Weights of a small multi-label image tagger: adamw at rate 0.0012.
Rows from block 12, named by matrix and row number. Rows with one number belong to one neuron. Each number is 500 + 25 x the weight over the matrix's rms, rounded and kept within 0 to 999. All counts start at 0. Numbers have three digits each.
# fc1: MLP up (model.blocks.12.mlp.fc1.weight, 1920x320), inputs 0-79
# fc2: MLP down (model.blocks.12.mlp.fc2.weight, 320x1920, transposed), outputs 0-79
fc1.1443:477501503507503512502518513499511500555523504498475500521539496491498499479509498512496492499485500526481483500499511498497500486475394498500489505489527492501523490485505500479505497503480500517504502506499501410500483502500509496504500500
fc2.1443:499509528495516502503500500506501500442486496497499495501500499492496497501500501503500493500483492501500446503493535471500499503500506495501498499502497500501502503481491514502504500498499509500501501483496505494493495501500500502505500500
fc1.1444:490495503500494479499523499550511507501504363498506481500504497502501462499503499499502500500554499532501526492499496495503501479500491501496502490507500505500499508485501496528500465526501500491472499590495500497499484500501508522500501499
fc2.1444:495501486500604500487500495498496492447499501475487500412495537493497464500498501498501500450492493501573625503498500494521505544494501501438497500498496500508499500527501512508507518506504500500501497521500511498496500481528453513500500494
fc1.1445:507492497500517501461632471519499483500508483496496497518482507502502507496496500503500495496500507486455503492497498500477503500491559500500503500518594519502500500499505497515495518500408501500467508498535499498499558502505494505490499493
fc2.1445:500513464500521493515481500500500499500499500508504500500499486508477501500490340498460501502503501486518504499499499495512501501488493500413503576507514501474500501501501506510501502509427503499500502455503499500525503519641498501509507493
fc1.1446:488498500501491491500514492502499491501559497495502495608524499501502500498501506495499506499503503501497537501505502552500500499500526498501499501500500499502496498511358506508498500543483503503329497498501503496509520477500501503500498501
fc2.1446:509502497521502487500501510497510494498505489499501487499506610501513501504500496481502527503500544500503497496419505508536501493503496517507500526497501501501499512479489496497499488564497480500501477501503500521499552492498494506496505519
fc1.1447:387503512496498506500500508495481475499548494500503509502492547596502501492497543504497505504496502517510499505537500510498498500479501501496496511483503484500524500500491501503502511491501496496485499500508501503498501486464536500499509512
fc2.1447:505491500497514496496500498531522498500512497514483500501513500486500394478501490493514498501497509500483503499499542518481500499500479494487498500485498499483502508427505498491504499495497496500499503502516500502502522496500484492499513499
fc1.1448:499434493500500516493509495503524500514501500499525500501503514497499473499500501499494501500500500501499502501512499497495500501486510510494511494499499476501492497500513499495501508501490492494431494488639500500501495512501500501498543501
fc2.1448:479497498505496542457494477502490501603499501490492488501509498495557530513500501451500495496534492497498506496490449477500504443497503506496499511477514497507499440499502501500481469431499496507547499500494500503496499500541545500534467502
fc1.1449:498456498500496481503524517507501501531498505516500497502502523501502479500497568505494477495508491483492459497507543500500503500487512511508502458499499496501494500501507501501477509503494497523485486500505497501493483503414474503498506502
fc2.1449:504498501498501501502502501495500498519494455519473502513491478499497489500497508476501514554482509503503497503495521490517497496492522497501500497500499495501526498500504509465487492507484500501497502467513501498500501507467503500504529507
fc1.1450:500500498513499500494503498502502498516500500498486498535501500516497500504499504500510499500498478506506493499504507499500500500501412509499501484502502499466500498502495527505516505504498501496485492499494354500500517502500504526499498514
fc2.1450:508503492522501496528524500484502501490494499477494494511505473532492507490505412521504471504511499506506498495502497514500498503539524494501499500496501506499486500459524505524514511500499500501500495502494499486499525499496442469483503500
fc1.1451:490514506498499519504496501520502502500499503500488500502512523522446497500500500525499446517501503505497479494459500500499507497504492488502500503496508502485513482502469481502500456493493500530534515499505500503495509497495531500556460500
fc2.1451:526507528492498503501497501510557500472488505504494503500506510498500503502504500501498476500498494492499487474504499499507496504448512495501503501500500510501508498500492557489500496508500496482517502499500556496502500497502500508526499501
fc1.1452:413496556491570494500500495468490500493514500500496501502500500542500452504498652502504500498522499495499520505517508502477502500500504501502501511496501497499499498503501487500499450501488499565488386496499506499486500499500529503639499505
fc2.1452:488503503500500571497493513438478501502497504525491499499503500500504467465504497502502471464431504500501504498500526483500487524491458495498501497501476503499479500510540500498507503456516502494503505502499502499496481489518509498501492417
fc1.1453:500500502521509505395502498455498497497508502490502500515484501502502486487421500499500497500502480495502505501498499478495500495494496500564500497524499499505542499506500496498498496467455500492510517499508500490501510520498491499499511450
fc2.1453:501497441501546472500500504499494499501497504503498500503499500499452502534500505498502501502510498501502592498497488493500491499500503500485500501500498500477499505500551500499497500461498497521501500524487501479498500498501507501508500501
fc1.1454:503500506501484501505500466502502487518487484489487499523499500468445506496498500493503443499500481509502505499499499497496498475477449471498498509505591523490496501512501505500500517515499426507499510508506466500517495503507498499494495500
fc2.1454:500520505501518506507549505494595489468509506498463495501498463498490511499497512483512518490501501537500508500500502484503504503500509445495442504515502503498530623499482494502525500493500505500506503500499515500496490501499500505501500500
fc1.1455:509500445513501490500536496496516490499501497509499467499499681479500417503501499507498493504495509500500504500504502501502500497499483496509509496499500501496506502506450501506499501487511498497498500501506496499497501526484503500500495499
fc2.1455:499496538500502486532430502497487492502498408505493500419501493487508499494516511485506492514506659456508516506486449498456472499496446503499499500502484517500511516495502479508500499504499499449507493444504468508498519499526501500502511500
fc1.1456:502501490499621498499499497533497507500499508498498520568499499491500503500505500499502502521496503474495501478500504504499496479532502501501470507498502499499503485500498504498502499484500498551544551499500406487503503525495502500501456503
fc2.1456:486500542494500509501478500500539511503485503514495500508500498442500502493499525497541498511450501503489500510480515500496499500500498511500496549495494498487501500450501520499495498502497496493530497480500501514499488484495460503491528530
fc1.1457:514510491464501503509509504492523503516498495500533522498513511503508491502460499533476430498502500473493503403489502630510500501498505495516519464500498499499501497492500499492469501485500502481472498501569484499500483525484490512509500506
fc2.1457:539499502429500502527493487504514489507480500507500520534481484531501487501500489500442491503522501480482523507508481501501494497473535510496501498503500500506550514501490495508510480512500492500533500507500480500499466495499498501496502471
fc1.1458:499516499497500496503507502488501494641486499500478497506499496498501495500496538502500501489500520500499521501483505486499500507509492509631495500500541504463500443515499475500442432515498495505484499495506500501494472496469500573509453492
fc2.1458:511509504506499502504503501500520515486504499515491501504486498502481492491546577517534505500500500470477514481503501512500499512509490503405495504502455502496479497399493511498467497517500501501485474515499533514489508500499491518423503504
fc1.1459:471499475537499524502510502491502498495543538497499518495503497500506541508491499499502462518512499498503490502466500492475499499501499460505500497505497627520547500492496506507447483472499447521495502541523480502486486500509490496498483504
fc2.1459:496504518496508483480500501496517500489498504526508502500492507509496493511500508512500479504532506505494500501498515500501502506510507433500473501501500483468513515489502505494461477523498508465509497493499509506526500517499483494561499499
fc1.1460:531502501378500500500499503491499559499558435503480511506499514504488508451499489504471483499499522519507500527500477508498585537513449414502501499495499495500500502501505501498499499533507499466476503670492500530588421512500507500507504488
fc2.1460:498500502501525501521503496508486515502478503501502500532506499499495496510518485515501480502494504499500500501548501500498363479505500483499502499520618500508500503501498501496502489500495464518496499425499499502501502493499501493499498501
fc1.1461:499485498507498507456508500505508501497490490499536499550502500490495493500492504500505500495499457513500526494500502498499502498498500485500448496502500500506495502500526500506499501500500500500501527505496491499503470503504501498499498494
fc2.1461:500458500502481499499510504482497496500500499566514371499461488503484513496521498510513548500560508504488488529529500533500500495500510499555502500513420501500601500431500474481535495564494499488497499496497503476534506500502496495515491628
fc1.1462:503513501499499502503491500498494498500505531499459499488498498465475501500507500489502504503501569509491481499500500490506499498483500489496497507507491505505475499481501501502499495504502501496487505508505500498526500491500516503508498496
fc2.1462:490477504500498504494509553513507498454510493469530483496494508498516500508506509473501488498502520526495498557496505500511472495494499502497499478503504507502500484505458503487503491464490492498474493499504501506503488508500494499491503509
fc1.1463:498503507499494511501540512499511516502490500500504490493501500496489498514499499498437501496501523505472499491483500512497502504501501500530499518503492509484516499492502488496497497507558487496494504502500479488546509469499513502542488500
fc2.1463:512504522470534495498502524497489498499524455499509496502498508494500501520530499496500500502487501501495519543485546499505492496472500503477542487498504501501500512529501503471500501500500501496488501504507493501500510498500477499500521501
fc1.1464:463499509505512502502499509499526500500495499492504499500499490501500502500500498502502496498500501502515508490497500502501499452495500512500498501511501511459529507489546505452499474483490507501434500511500507496490500484538529515499467505
fc2.1464:485511484519499500516497512501501500511513496497503500500498485500462478487501500547517502502475503505515525499502479367500504502497491503507513501496502500500500508461543511508501504505498499464475500529493546494495501504488497497498503500
fc1.1465:495496501500502482496620511498512496559498508501501500495503544450502500500507504515498495501494500487349500457501505504497499441500493502500506500498500504500498509514504502500496500472500502500496494504508512424476494520474508499500507507
fc2.1465:512504531507495495515500524470515493511486501499548485500500497500494499503538500500503501561502488477501464498472493519505474500495515498495501541503499515495500503500492506498563497546499502378501496490608459520499496494504440508497504499
fc1.1466:507508545449686494481500500584500509499510502500500501506514499496498514428488487500500498487499498506495480469374486498501515500502490506499439504495506500467531481479497481491460466506491503476501492500500500507508508526492511500567490495
fc2.1466:500498500507503502523504485500501476505492504501495496594438569504424491501500500552480500537489500499494490497498498401500500500490530497490493493499559497488518498488491500501481501537500492500503503502512500522499498499518487421521524499
fc1.1467:465484482499506500488508491507504500499505498503500510496514504492500569472500500507500500502519493500498499495500504500550500499499500502499501505510500510501488500503500487488504477484500475505504496500497527500481500498500523497499494505
fc2.1467:457509501494508499503498568493508501513489600472500518512500530501501541459499486502430512500498506530546499482477499499499499469495500500497502517494501500499499462501500505538502487497495481500508512510515509500499553499512505501501501493
fc1.1468:465496506498503536482502500504499488499500471504500444501493501483502501500500500503503499496510501500500473509499511502503506533499456497500500497496499533506468504490531499490500506500392501458487495513518501529501521503503521502500521331
fc2.1468:499505523486500491495500470445502500493544502498500495500519489502605452501499531531520496501499500477499484506496500499509624500525495513674500472500525498486500504498510425470520500498513502501510498514522516500538495499512498501504468498
fc1.1469:496496494460496471501511498492472495500509501514502498501496505499500500498509555536503505500500467500484499500532521558494510499490498459499504502500500499473489501488495511499444477513506419502499494568520498532509499488492493502498492470
fc2.1469:508502501475502490500512503503497503498498497505495507501503501487503485511502496509514500497486500498501501508501500498500499508494509514503494493498502501502513531497503507498499499528502497500477484508544493502513502504499462507498548501
fc1.1470:502501512500507501503500499493501497497507506497412484500500500520516508496493618504500493494504500457505492494500549501500504506497502506498503503500508500495454470503496516501500501502505497500450507558516511503498523508489500542539474490
fc2.1470:507432409519476504548500500495479500499514477499499513499480372488525501498544498517502487499509499491437502495504499487531581500505476489496442504500560500501500500497472602508501462501501379451541443519507541510550496492522546515499501492
fc1.1471:483495499500500596500505506501508479501514493500501519502625500492514505496467507499489499478500501499500534497499505503410500500501497501502452497499491501499499377502502500517418500482497494496496510497502499464592503490497501500484500500
fc2.1471:483488490529500509479503564506523499501502476499500498485502539515486532496502498512461503500527540522502500495499505499544522495500501500496451511501501498499506494503497503500527503558493503499506486503500529503494500523543501438489495561
fc1.1472:494500498499501507501499461499494462495592480501503560488462498502490527542512500505502496503536500500448511500496501495496549494501547501499501512515500553500495501511494456498471501496504500499493505504504504499500464491499504508571501363
fc2.1472:500510500504499495498500514475497549503579504501500527503501498453500519517497446500480506495505499500500493510498529490498500507500504470476499530497513498446499508492500497496484516500499475502524498501514494432498515520472501498605493503
fc1.1473:496497504510508614513507493504522502510517518499501502500507501552499539526493495499507501500500494545490503533499493609510510482496496477496498508454502499499497493497498501505476505506500500483489473559485475431529463518501514585500492498
fc2.1473:536478498501491505495504479501489551507413501485511499578500503529514523507453498516494500503524509513454475484499499500515484497501489512502476499511466506540507375505505500495458509512499500578503500506482528469527509527555526496500490504
fc1.1474:495510492495504500501509500493484501499560501500447512500492493504503513500500497514500510474501500505502499500495495610492500444510501476660497438494502491512508485529492527498508476497499508501414514500435519499525497502505517495491498526
fc2.1474:486505491502500506502500504500495501489500499487501501502500570465535508525501500507497499499474495502521500498500541483499495506503501531503493483497517489496496500503568518495487498495502496501500499500500501474502491503468492497504492500
fc1.1475:471501500481494497437508504535522500496502500481500431506501503500500465451500616499512514488554468514500504411503588497475503527518489500502501500519500501499507500497504501502500501500499499469496533513532477485528497503472508537497499475
fc2.1475:504502456507498500500501498501554456488484443499492500501490324503514572426500548521500493495500503496498491477512370559497501493492497500613498499517479502490498500500506499504563504543499501502500502494473515500492474500504504503498500505
fc1.1476:500502443502498477500499525490496530500524504502499517613500501476373476501500497501500525491498520499478494503501497498510500505529503501507500466317495496502502500495496503492500504528492501480453503492497500497524502517500507479497502500
fc2.1476:499502499499471501642500505501465504504488507508659495501499498513485499413499500501494498501499464494505497505501453499505493499503501494512501477501499500490500479501500498496502500497500485502499500417501497498500519502487509494499500512
fc1.1477:507501544500500500483485480531506499497500481501496454500497492487408514405464498534445451511502507500503503358497499497505538481393446501500497503500497553500502498502493500504500499496507503535514507502507467499496501500503497496524489501
fc2.1477:450507508503491500497500500522502500500478505502506501497500484532438507496498506460498501500500500499501513483389483461495491529491494499500500501501501499461497499495450499496502501501499499499499502499578483502502501500508503515474500492
fc1.1478:532500500499499500503499477474459500561500501555496504500453495499500500549504504528499482514526499499500501542500500506501499498502516499496442498501522496458495500500401442514501483502519385387500492499499501501512518495490505496558500502
fc2.1478:512500518500507497485465543505504501493512508535500488492509485510497487498496497531499556493494521487501504548501523510466350502497497548467501531491499427506501500503498492503505521522503499474431507500502499497523509501490497494502515503
fc1.1479:475485493502496501492499514499506524516506475568482499502502500491495471500518509596426469502492517498501500497501591512499489495513416496501500495501499493501499500543483498496500503483501503499461460498510515519497498482503502493503501503
fc2.1479:487511530501478536493511499478500505504505467501499499499493500508477500502494497500496500500502491494502494503521514485499501493494500502503598495458500500503502495506492498519504502502498556500499508473511501504488497498501501478488502501
fc1.1480:500494505510500509500517502518525505548518501509470500513539500491493481500500503537498484512512502498498500492493538507501501500497461472500491510496495517498501488488491488525497498498504500500510497537504456501500501500501500510497500500
fc2.1480:500500515499502496497498483489507499494492478510501497500480495493495495502508499506498511500490498499499499495501506479495479495499502500501511503500508497520505512502481506506503501521500500492481512496498501500491501509502468500501502496