Rows from block 5 of a small multi-label image tagger, named by matrix and row number. Rows with one number belong to one neuron. Each number is 500 + 25 x the weight over its row's rms, rounded and kept within 0 to 999. All counts start at 0. Numbers have three digits each.
Before each neuron's rows are labels from the 100 images, of 14848, where the neuron reaches its highest value: "top examples" is what is common among them. Only what is clearly more common there than usual is listed. The data: photos of plants, animals and fungi (iNaturalist). In brackets: how many of the 100, against the usual share in percent.
# fc1: MLP up (model.blocks.5.mlp.fc1.weight, 960x160), inputs 0-159
# fc2: MLP down (model.blocks.5.mlp.fc2.weight, 160x960, transposed), outputs 0-159

top examples: class Aves (83 vs 55.1)
fc1.62:502504526502502479500500499478503524501495498479497495551500520501498536498508491512500500496500508504484504503500498497497466496503492504513503488417499513497506544510501493498500502560491521499453525507514495498441450502537500515505492501500500477461520446501499495439498508502497505488430521500578472501497500496509489507521507511489431498500500500496492474544509494528515498497503502501519501513522472493496563521580458536498530488440579473500502500575534487492499500494529504
fc2.62:495516515498485476498502490501500459508494499503482525502500500505482505503498498471500472501500507494492509500499489501503508454645500500500500502492502499517501500500501506499504500501506500502507502504418495499489499500494501501503472500500459504521501597500514501497498512504498499502499512521494497498505505505500501691525480507504500502498493500499500499499498494499500499522485502505505499501502501500501504496500505583509503498506497501500497501507504501499501475522495449

top examples: order Passeriformes (60 vs 25)
fc1.8:504507512496512489501529513483500493526500501463523505493507497499511514500479532582496504496503432509501499478498502497493500509474478505547479457501476520465499486490496502545501499560491503433501522506497443500501501462498504494505522444493470501515573500504561499490508518423506509500498474524516513535494475486533500499498497519479483500512500472516475497513533472503517491501500513491501494501499599494554529500496498510510512451491537504490433498533496496499500495498500440
fc2.8:513500505499499485499502500501500474500500499499500555504500499500494503502500499488486500501486502495499501501502500487501504480692500500500500590532500499534501501499501501498502500501500501502503510527480472498499500500500500501501493499499499501524501583499519502498499505506501499500441506499501497499501505500506501672520491501500499503479499500498502500500500499500502499518497461499499500518503503505503500499489500500489500499497499498499497500501500501498500501525500500

top examples: class Insecta (77 vs 29.2); phylum Arthropoda (77 vs 30.8); order Lepidoptera (47 vs 13.7); family: Nymphalidae (26 vs 4.6)
fc1.658:500505506503500505512499493503500483503495497500515500467469500478497500496494495521501522478499376500500486518494516501527505510500497497501500499502497531489501493495502499501498461499501500497512499500501504535510506500514507503484497503502505441528493493532500481495502498502486498508498500551501504549500499501501503438500504496504502500469500436463389498487504497418426518551512501475495405525498538499496497500492499500479499505482501466500416500500504543500492498507482473
fc2.658:507490525499517499500500500486480498467521489444508497500462497499506537533558533499569504513500500471499500512487500496477499506499501500506509509526434502500488595465500494494500500507470500500505501501523491437515491465500514563526515448442486447504503502516538461500518497398505502497513500501512496500503502472500500458497500504494501510491511509503495524491497490502542501500497494502499499517493500504511473494501500459488492510469489399479480503450472550497481494509500500

top examples: phylum Arthropoda (77 vs 30.8); class Insecta (75 vs 29.2); order Lepidoptera (31 vs 13.7)
fc1.709:521505509419502496501500500522501509500513498490503493492496508506473487498494505508499503465484491479503538487503500500509502507500487574479499458492511499500533605676499478504555498501481579499500500501508497490508499499522500495493495504501492495499502484500504497503471502496482497504485519500495499510506495494499492497502532498461502504407505497496490512505504422501492500513515513507505510496500507493505528485510475524494495498500499495493497503497504511489502500470503496
fc2.709:507501503498498478499501500500501497500499499500500530504500500500497504501500500488498500500493502500500501500501500493501503500675500501501500648501500500510500500499501500497501500501500500501502501536483449498498500500500500500500496499499494501508501568500503500499500504500503499500448503499500499500500503500503500660523496501492499508491498500499501500500500500500503500514496418500500500509502503500501499500492501500494501500498500499499500500501499501498500502518500500

top examples: class Insecta (65 vs 29.2); phylum Arthropoda (65 vs 30.8); order Lepidoptera (42 vs 13.7)
fc1.89:497500500502560501498498531497496505512502501499496511506499500500460500500518501500500518500505522502486505486500478498508513495503499508504499500499500507497502511567489500500498496522500590475499508498503501439453384396469499497509509489383501506513515499489517494498500542472497497499478500500487496471501496500505491499516500495458470488503501504495499501514500501512502488497505477513504501501518499491594519517499501501497501499500501476500496516503490508500508515500503396
fc2.89:488507512487501486500500498502508502500503496495492498498422501457499502499507502503502507475498529514499511501523497501498504501491512510530493517479500546504501500501492523550496510496509478514499501500501501500518485399462497541507493513310457501499499548498499500599501498509488491511508500474493425500491501499499500472507500504504500483496497498501497476496498500506503488526500505500500456496496499496495503501504500533493498501504509491499497493503504497502500556505497505

top examples: order Lepidoptera (33 vs 13.7)
fc1.515:502506519493532497500562566499491501513494505477562525465500515487504523500468500509507518535491473526506510488501496496516489506501502513504482500486479515496510494500500504550505483492464511495501499504499485500501505447503502498531498467504498472498506485524529477496493503405501500520465499511549510519481500495527452498493541494459466496504502498499463513511526500491490500500510492499526498503500540500534513506502468529494536352492501485477434503529500504493506509432512495
fc2.515:530500503499499483499502502500500454500500500500500576504500500500495505502500500482499500501477503495500501500502500490500508481725500501500500593505500500533501500499501506497501500501501500501503500526468472498496500500500500500500495499499496501522501588500501500499499507502503500500480504499500497500501504500516501620537494501501500502481498499499504500500500500500503499518498477499500500511502501502500499499494501503489501499497499499498498500501500501497499497519500500

top examples: phylum Arthropoda (61 vs 30.8); class Insecta (60 vs 29.2); order Lepidoptera (41 vs 13.7)
fc1.395:573501499338500413500498500464500495490515489492499500498508481505583496501502488495484500490498501504554510501502502498501499503445500499499500500500494500500501560501486505501507499500502499500499504440500493500486497500499500545493518500498502500499500503500564500501498490501502503492499504496499505480500505468500500499500499509497503508499500364501478502489500500500498561502500492503497499511513496505500546496507500520501499500500547493483498498500504513485502499501500500
fc2.395:500500502503498527499484506504501518513444497505497501501500494513498479500498501500505516519495494515376503501489509499491498497461503508488500481498461514501572501478499495499602501501505503501499468580475573530492501500502501500502509497500499500477455500505457500501497519521501499500451500507475500500495485510488499665530499500525500501500501504489501500485500497475503497500497504537499485499491509502492505532498499520502496503501497527502495501502505499499511522513501504

top examples: order Passeriformes (59 vs 25)
fc1.281:501507541505502501520495501418500499505523497500502509528497503515499507502497497503501511492536432546488491497498501496502506521500496516501499505500501509427501473479499501510514501499497541487500487498501494501500501494500507517527500440387489497508500509619494479482483498493501500507494497497482500511488502497508501468536508511500505487494498361496497490513501500479495503500497509501499498511500519494503512501497426513487530475498514466495433502499504501500498498508498488
fc2.281:496485499496501498500506498504485468499525487495532516512500498491477500525500527513451495515440503470465514503519502471499498499633496508500504488483495498620500480482499487493518500505470500497500486573472432482500502481496500505499509497499498496577507502500538499494508499509501509495491513500495506498530503491555505505505454503452495503496509510506512519510503495499503484506494501492501499596503503528501504509486502504463515500491498500457490505552494510486499447501500502

top examples: class Aves (84 vs 55.1)
fc1.232:499496527501521500497515497493374508502498509503535498499501518470494485500495567516514508475471500497516461503497522498557524495511504507457506500507500512514536498499501498496500506535500500498505523468556466501504496504498472495485499500505502514481485490480538458515469493471436489487504497495474501498502499415517493496517499498498525499505511434488488500530493496500500501500526485495496472501521464455553528498500499495498513433430515504501498497485504502493500510491500401
fc2.232:497509506505498500499501502500501498500500489498498504499498501500495505512501500489501500502499502501500501499509500499501502500685500495502500644500499501503500500500500500500500500501499520501498500502494490499491500499499500500501492500498499500508501511500500501498499502468501498499444505501507498499498501500506502584500486499484499506499499499500504500500500500501503497505500323500500500501503500501501500500491502496489497500500500500500500499502494500499500501507498501

top examples: order Passeriformes (63 vs 25)
fc1.11:498500500500499500500499500386500536498506486506510500508500494496499563514500545603501498501486503500503502499499491492500496488471503517508500460501547500415498499499501502500639457499493499498480499501501500446500500500472501499489500485500439502579503531488503501496501499500494511489493521514502426495490501500499500500502499501498501533501500488502500507501497501502508496502500517499501498500500571500500500500500503500504505501500568515499492500519499512500497498495500500
fc2.11:497503500507497496502498493508500503512495491501500508500499472517449486501506492467499491513483499564496500507423500493497498500499495501482498501496506496497503491500500494498500501499503503498489500498497508504506499499500363501500500565500499490504496702501496499499495502479502499500516513500503551500500500520514533501483500497505498486491503490503506500510490499503510498500550527501500499498506515500421502506494496499497492500483500500499494500504501460501502493497502472

top examples: phylum Arthropoda (78 vs 30.8); class Insecta (76 vs 29.2)
fc1.117:508505511431502498508499496503490502501501489485494498493500502499492494484471501507500513479500482500507539488501499499526513562496497549458498497499539506496519575619504499500590496502462515500494501506506499487504501501510488497501492506500517499493499483500504498502431509497484496504447520502501487533499462500496497501501524503460510560408504494501490508504501391502499505505519557505501510498499506475503528492508483505446496497495471491479499502498524511496500484490499493
fc2.117:524501503498498478499501500500500488500499499500500537504500500500497504501500500487494500500492502500500501500513500491501502500674500501500500655502500500516500500499501500497501500501500500501502516539482450498498500500500500500500495499498492501510501568500511500499499504500501500500459503499500499500500515500505500657529495500498499507488498500499500500500500500500503499515497435500500500509502505500501499500492501500494501500498500499499499500501499501498500502519500500

top examples: class Insecta (70 vs 29.2); phylum Arthropoda (70 vs 30.8); order Lepidoptera (54 vs 13.7); family: Nymphalidae (27 vs 4.6)
fc1.4:586506502501501499481500501515494500500494499503519500500526504500493566500495500498498497505474424513501500508493501494501459501500507502497500499496492498500499546504452498467493484500499501500450510497499500492501499500516499523525500490390503500500604503500552468484499498501427500508500485482502502498501502497501500501503497498504500489517501473463500500500502507514495483597499499549499510502501496508496497500529500501514501500499543501414501534500506447502574498502505501
fc2.4:425503501507502503496501498498531497508499521500495500503500504500500500499469552505531525504503431505501501502471490505500523498497486487451500471470520500499489503501506505499504491502555475531522498504500497494439637506498500500528491491518500499499572505501502502501499494508496499458516500569502490499480502501501500501530504497519459495450555486535499503500496499486499491526502502507509499500499512473508502483499355498502501506503490525495500501506499500502500487500502497

top examples: order Lepidoptera (31 vs 13.7)
fc1.407:529499566437540480497518498500474499499498492489588520503498500434496510501500499507510497457488500501496505501485501501515530496499503507469463516491500540508520501505485498466504501499503494497507499499500486496518497526495483499526501488492501501501499486495580425505435501503453500484500523532495501503500486463501497451512536496502519484502504389504484499513491491498502498520514494512489474510508527476529529500515509503498543474493540472468497530469497499496493502464577444
fc2.407:496504502500500495499501500500501474500500489500499538503498499500498502505500501483500500502498501501500501498501499479500502500724500498500500566506499500515500500499500501500500500501500502501500500511490497500497500499500500501502487503497499488513502526500500501499499502500501499498408508500501499500500501500501502618502487499498500516483500496500505500509500500501503498510500370500500500509502507503502500500491500500495498498498500501498497501501500501495500501505499499

top examples: order Passeriformes (50 vs 25)
fc1.368:508504501498542482501494499488498511499515506412500549512501497499489511479528484505479488511501496530482505504494505579500468587497416503511505500493491498492501501499488504478500500519501505501503501499508501527504489487504500493499501453493485499474516477526503489494461520501502485502480507502500511511500475500500486495502559499499495500499499496492463510512489487505508472500498511504501499515505534520499503499501500513500499316436493474495500502549503475500502498504502503
fc2.368:509504499499506490473511497504496423489517470502510503497499502508519500526498505497489450507500517437501497500498502498501488461537516489499503556500498501529475500494500541500499499504500509477515589629469439497500501472519500500501465502501501497500501500493504504501503511503495504500470514502496490510507534501653501561502493511499506498500501560496497497502489494502503500510498487495499500535498498525525519466505503513504507493513493470482505494496498500502475500516493483

top examples: order Passeriformes (54 vs 25)
fc1.160:495501561499513496514513547441469492516482500511517500481502533498500543503499524527532523498473453573500491460516497494501500537469503504502415513503500519458499500501548476517518499493480527472489580515499473496498468481484474528516485393490464488527504486494535492493474509475504493519448485500501500514478477499504508490500517504483503498507500500498493506507507482540504505560500485506503500495495511461562500494523500529500499481465515451471455499519493500492500496495504482
fc2.160:522501501499500482499503500500500465500500500498500544503500500501496502501500501489500500500480505500500501500501500491501502491683500503501500587505500500545501500499500501498500500501500500501502500509480477498499500500500500500500495499499494501520501579500512500499500504501500500500404503500500499500501503500502500678532498501501499506483499499499500500500500500500502500517497471499500500516502511501501499499493501506494501500498500500499499500501500501498500496524500500

top examples: class Aves (87 vs 55.1)
fc1.734:493477506492500501499500560470506501498523493492498498468503500513504569541505519500502511493507485500500497497477497499500503500494502499434452499503500505497473497499503504534525502497502505500451448500498498463500509474500503508471500504501500473529503521500499501500500505500502499501494499602477490497502500499501500500500498515499492494497500501507501398515537500519398483498500495524496499499515503494504501588505494500496499497499516501502501536534506640499506499501500502
fc2.734:502502497503500472491502496487501495500502495479505495538501499493500474493496509493499493500521500547503604500503488498493513499492501492545500461465516501496503468500502504501499499521504503523496502494494495486502499496499359499503491553501499490517503500509466499496496435509501499499505508476495475507490506468483500468483517502508505503499507501527501505502492524507388498543505499512500481505499499507498501493500504526498499494506626498501468500537501466509557519474500506

top examples: class Aves (85 vs 55.1)
fc1.230:496500521501503440497494500498498503502508497491499497463500514496511507497501514538460503467501492555500514496498499518500502491501487519525507503500495498501509498502497502560505485495500504501505481534493487499500494418496523500525525491499479444501519507538498500484510499500517504490494469520502505483496484466521469506522563532500495423502500403501499485520510498528499543499531497499504417502544511500507516518509451501497513430389538500475473506528501497497500494482527495
fc2.230:542501504498497480497500499500499457500500499495502559500500491501481507502501498482483499505488504492500501501501497487501504492680499501500499561536500500545499500496500500497502500501498500501505500516474473497497500500499500501500485499498496500513501576500526499499499507501500499500491509499500500500501507499543501690517494511500499501467499500499503500499499500500502502521498500499500500516501507503502500498489504502493500499497499498497495499502499504494500494543499500

top examples: phylum Arthropoda (74 vs 30.8); class Insecta (72 vs 29.2); order Lepidoptera (37 vs 13.7)
fc1.190:516506501422498498496499492502495524499500496505505500500500483500499499440459499516502511413509496500498521498500501462503506505534502500485497500512542501497553541573503504501586494510498501467500501503501496454499503500491500497500471500500503499499495479464502502510444501495479498503471567502500451533498499496495493500494505499385504594423523486492496499500503473501495496508539543510503506499484500454505515498499495508489491513497499489488496521498500531497499492492499495
fc2.190:495501503498498487499501500500500495500500499499500528505500500500498504501500500486496500500499502499499501500501500494501504500677500500500500658502500500504500500499501500498501500501500500501502503543486462498498500500500500500500495499499499501509502566500501500499500503500503500500450503499500499500500503500502500645524494500491499503494499500499500500500500500500503499514497403500500500507502505500501499500495501500492501500498500500499500500501500501498500501519500500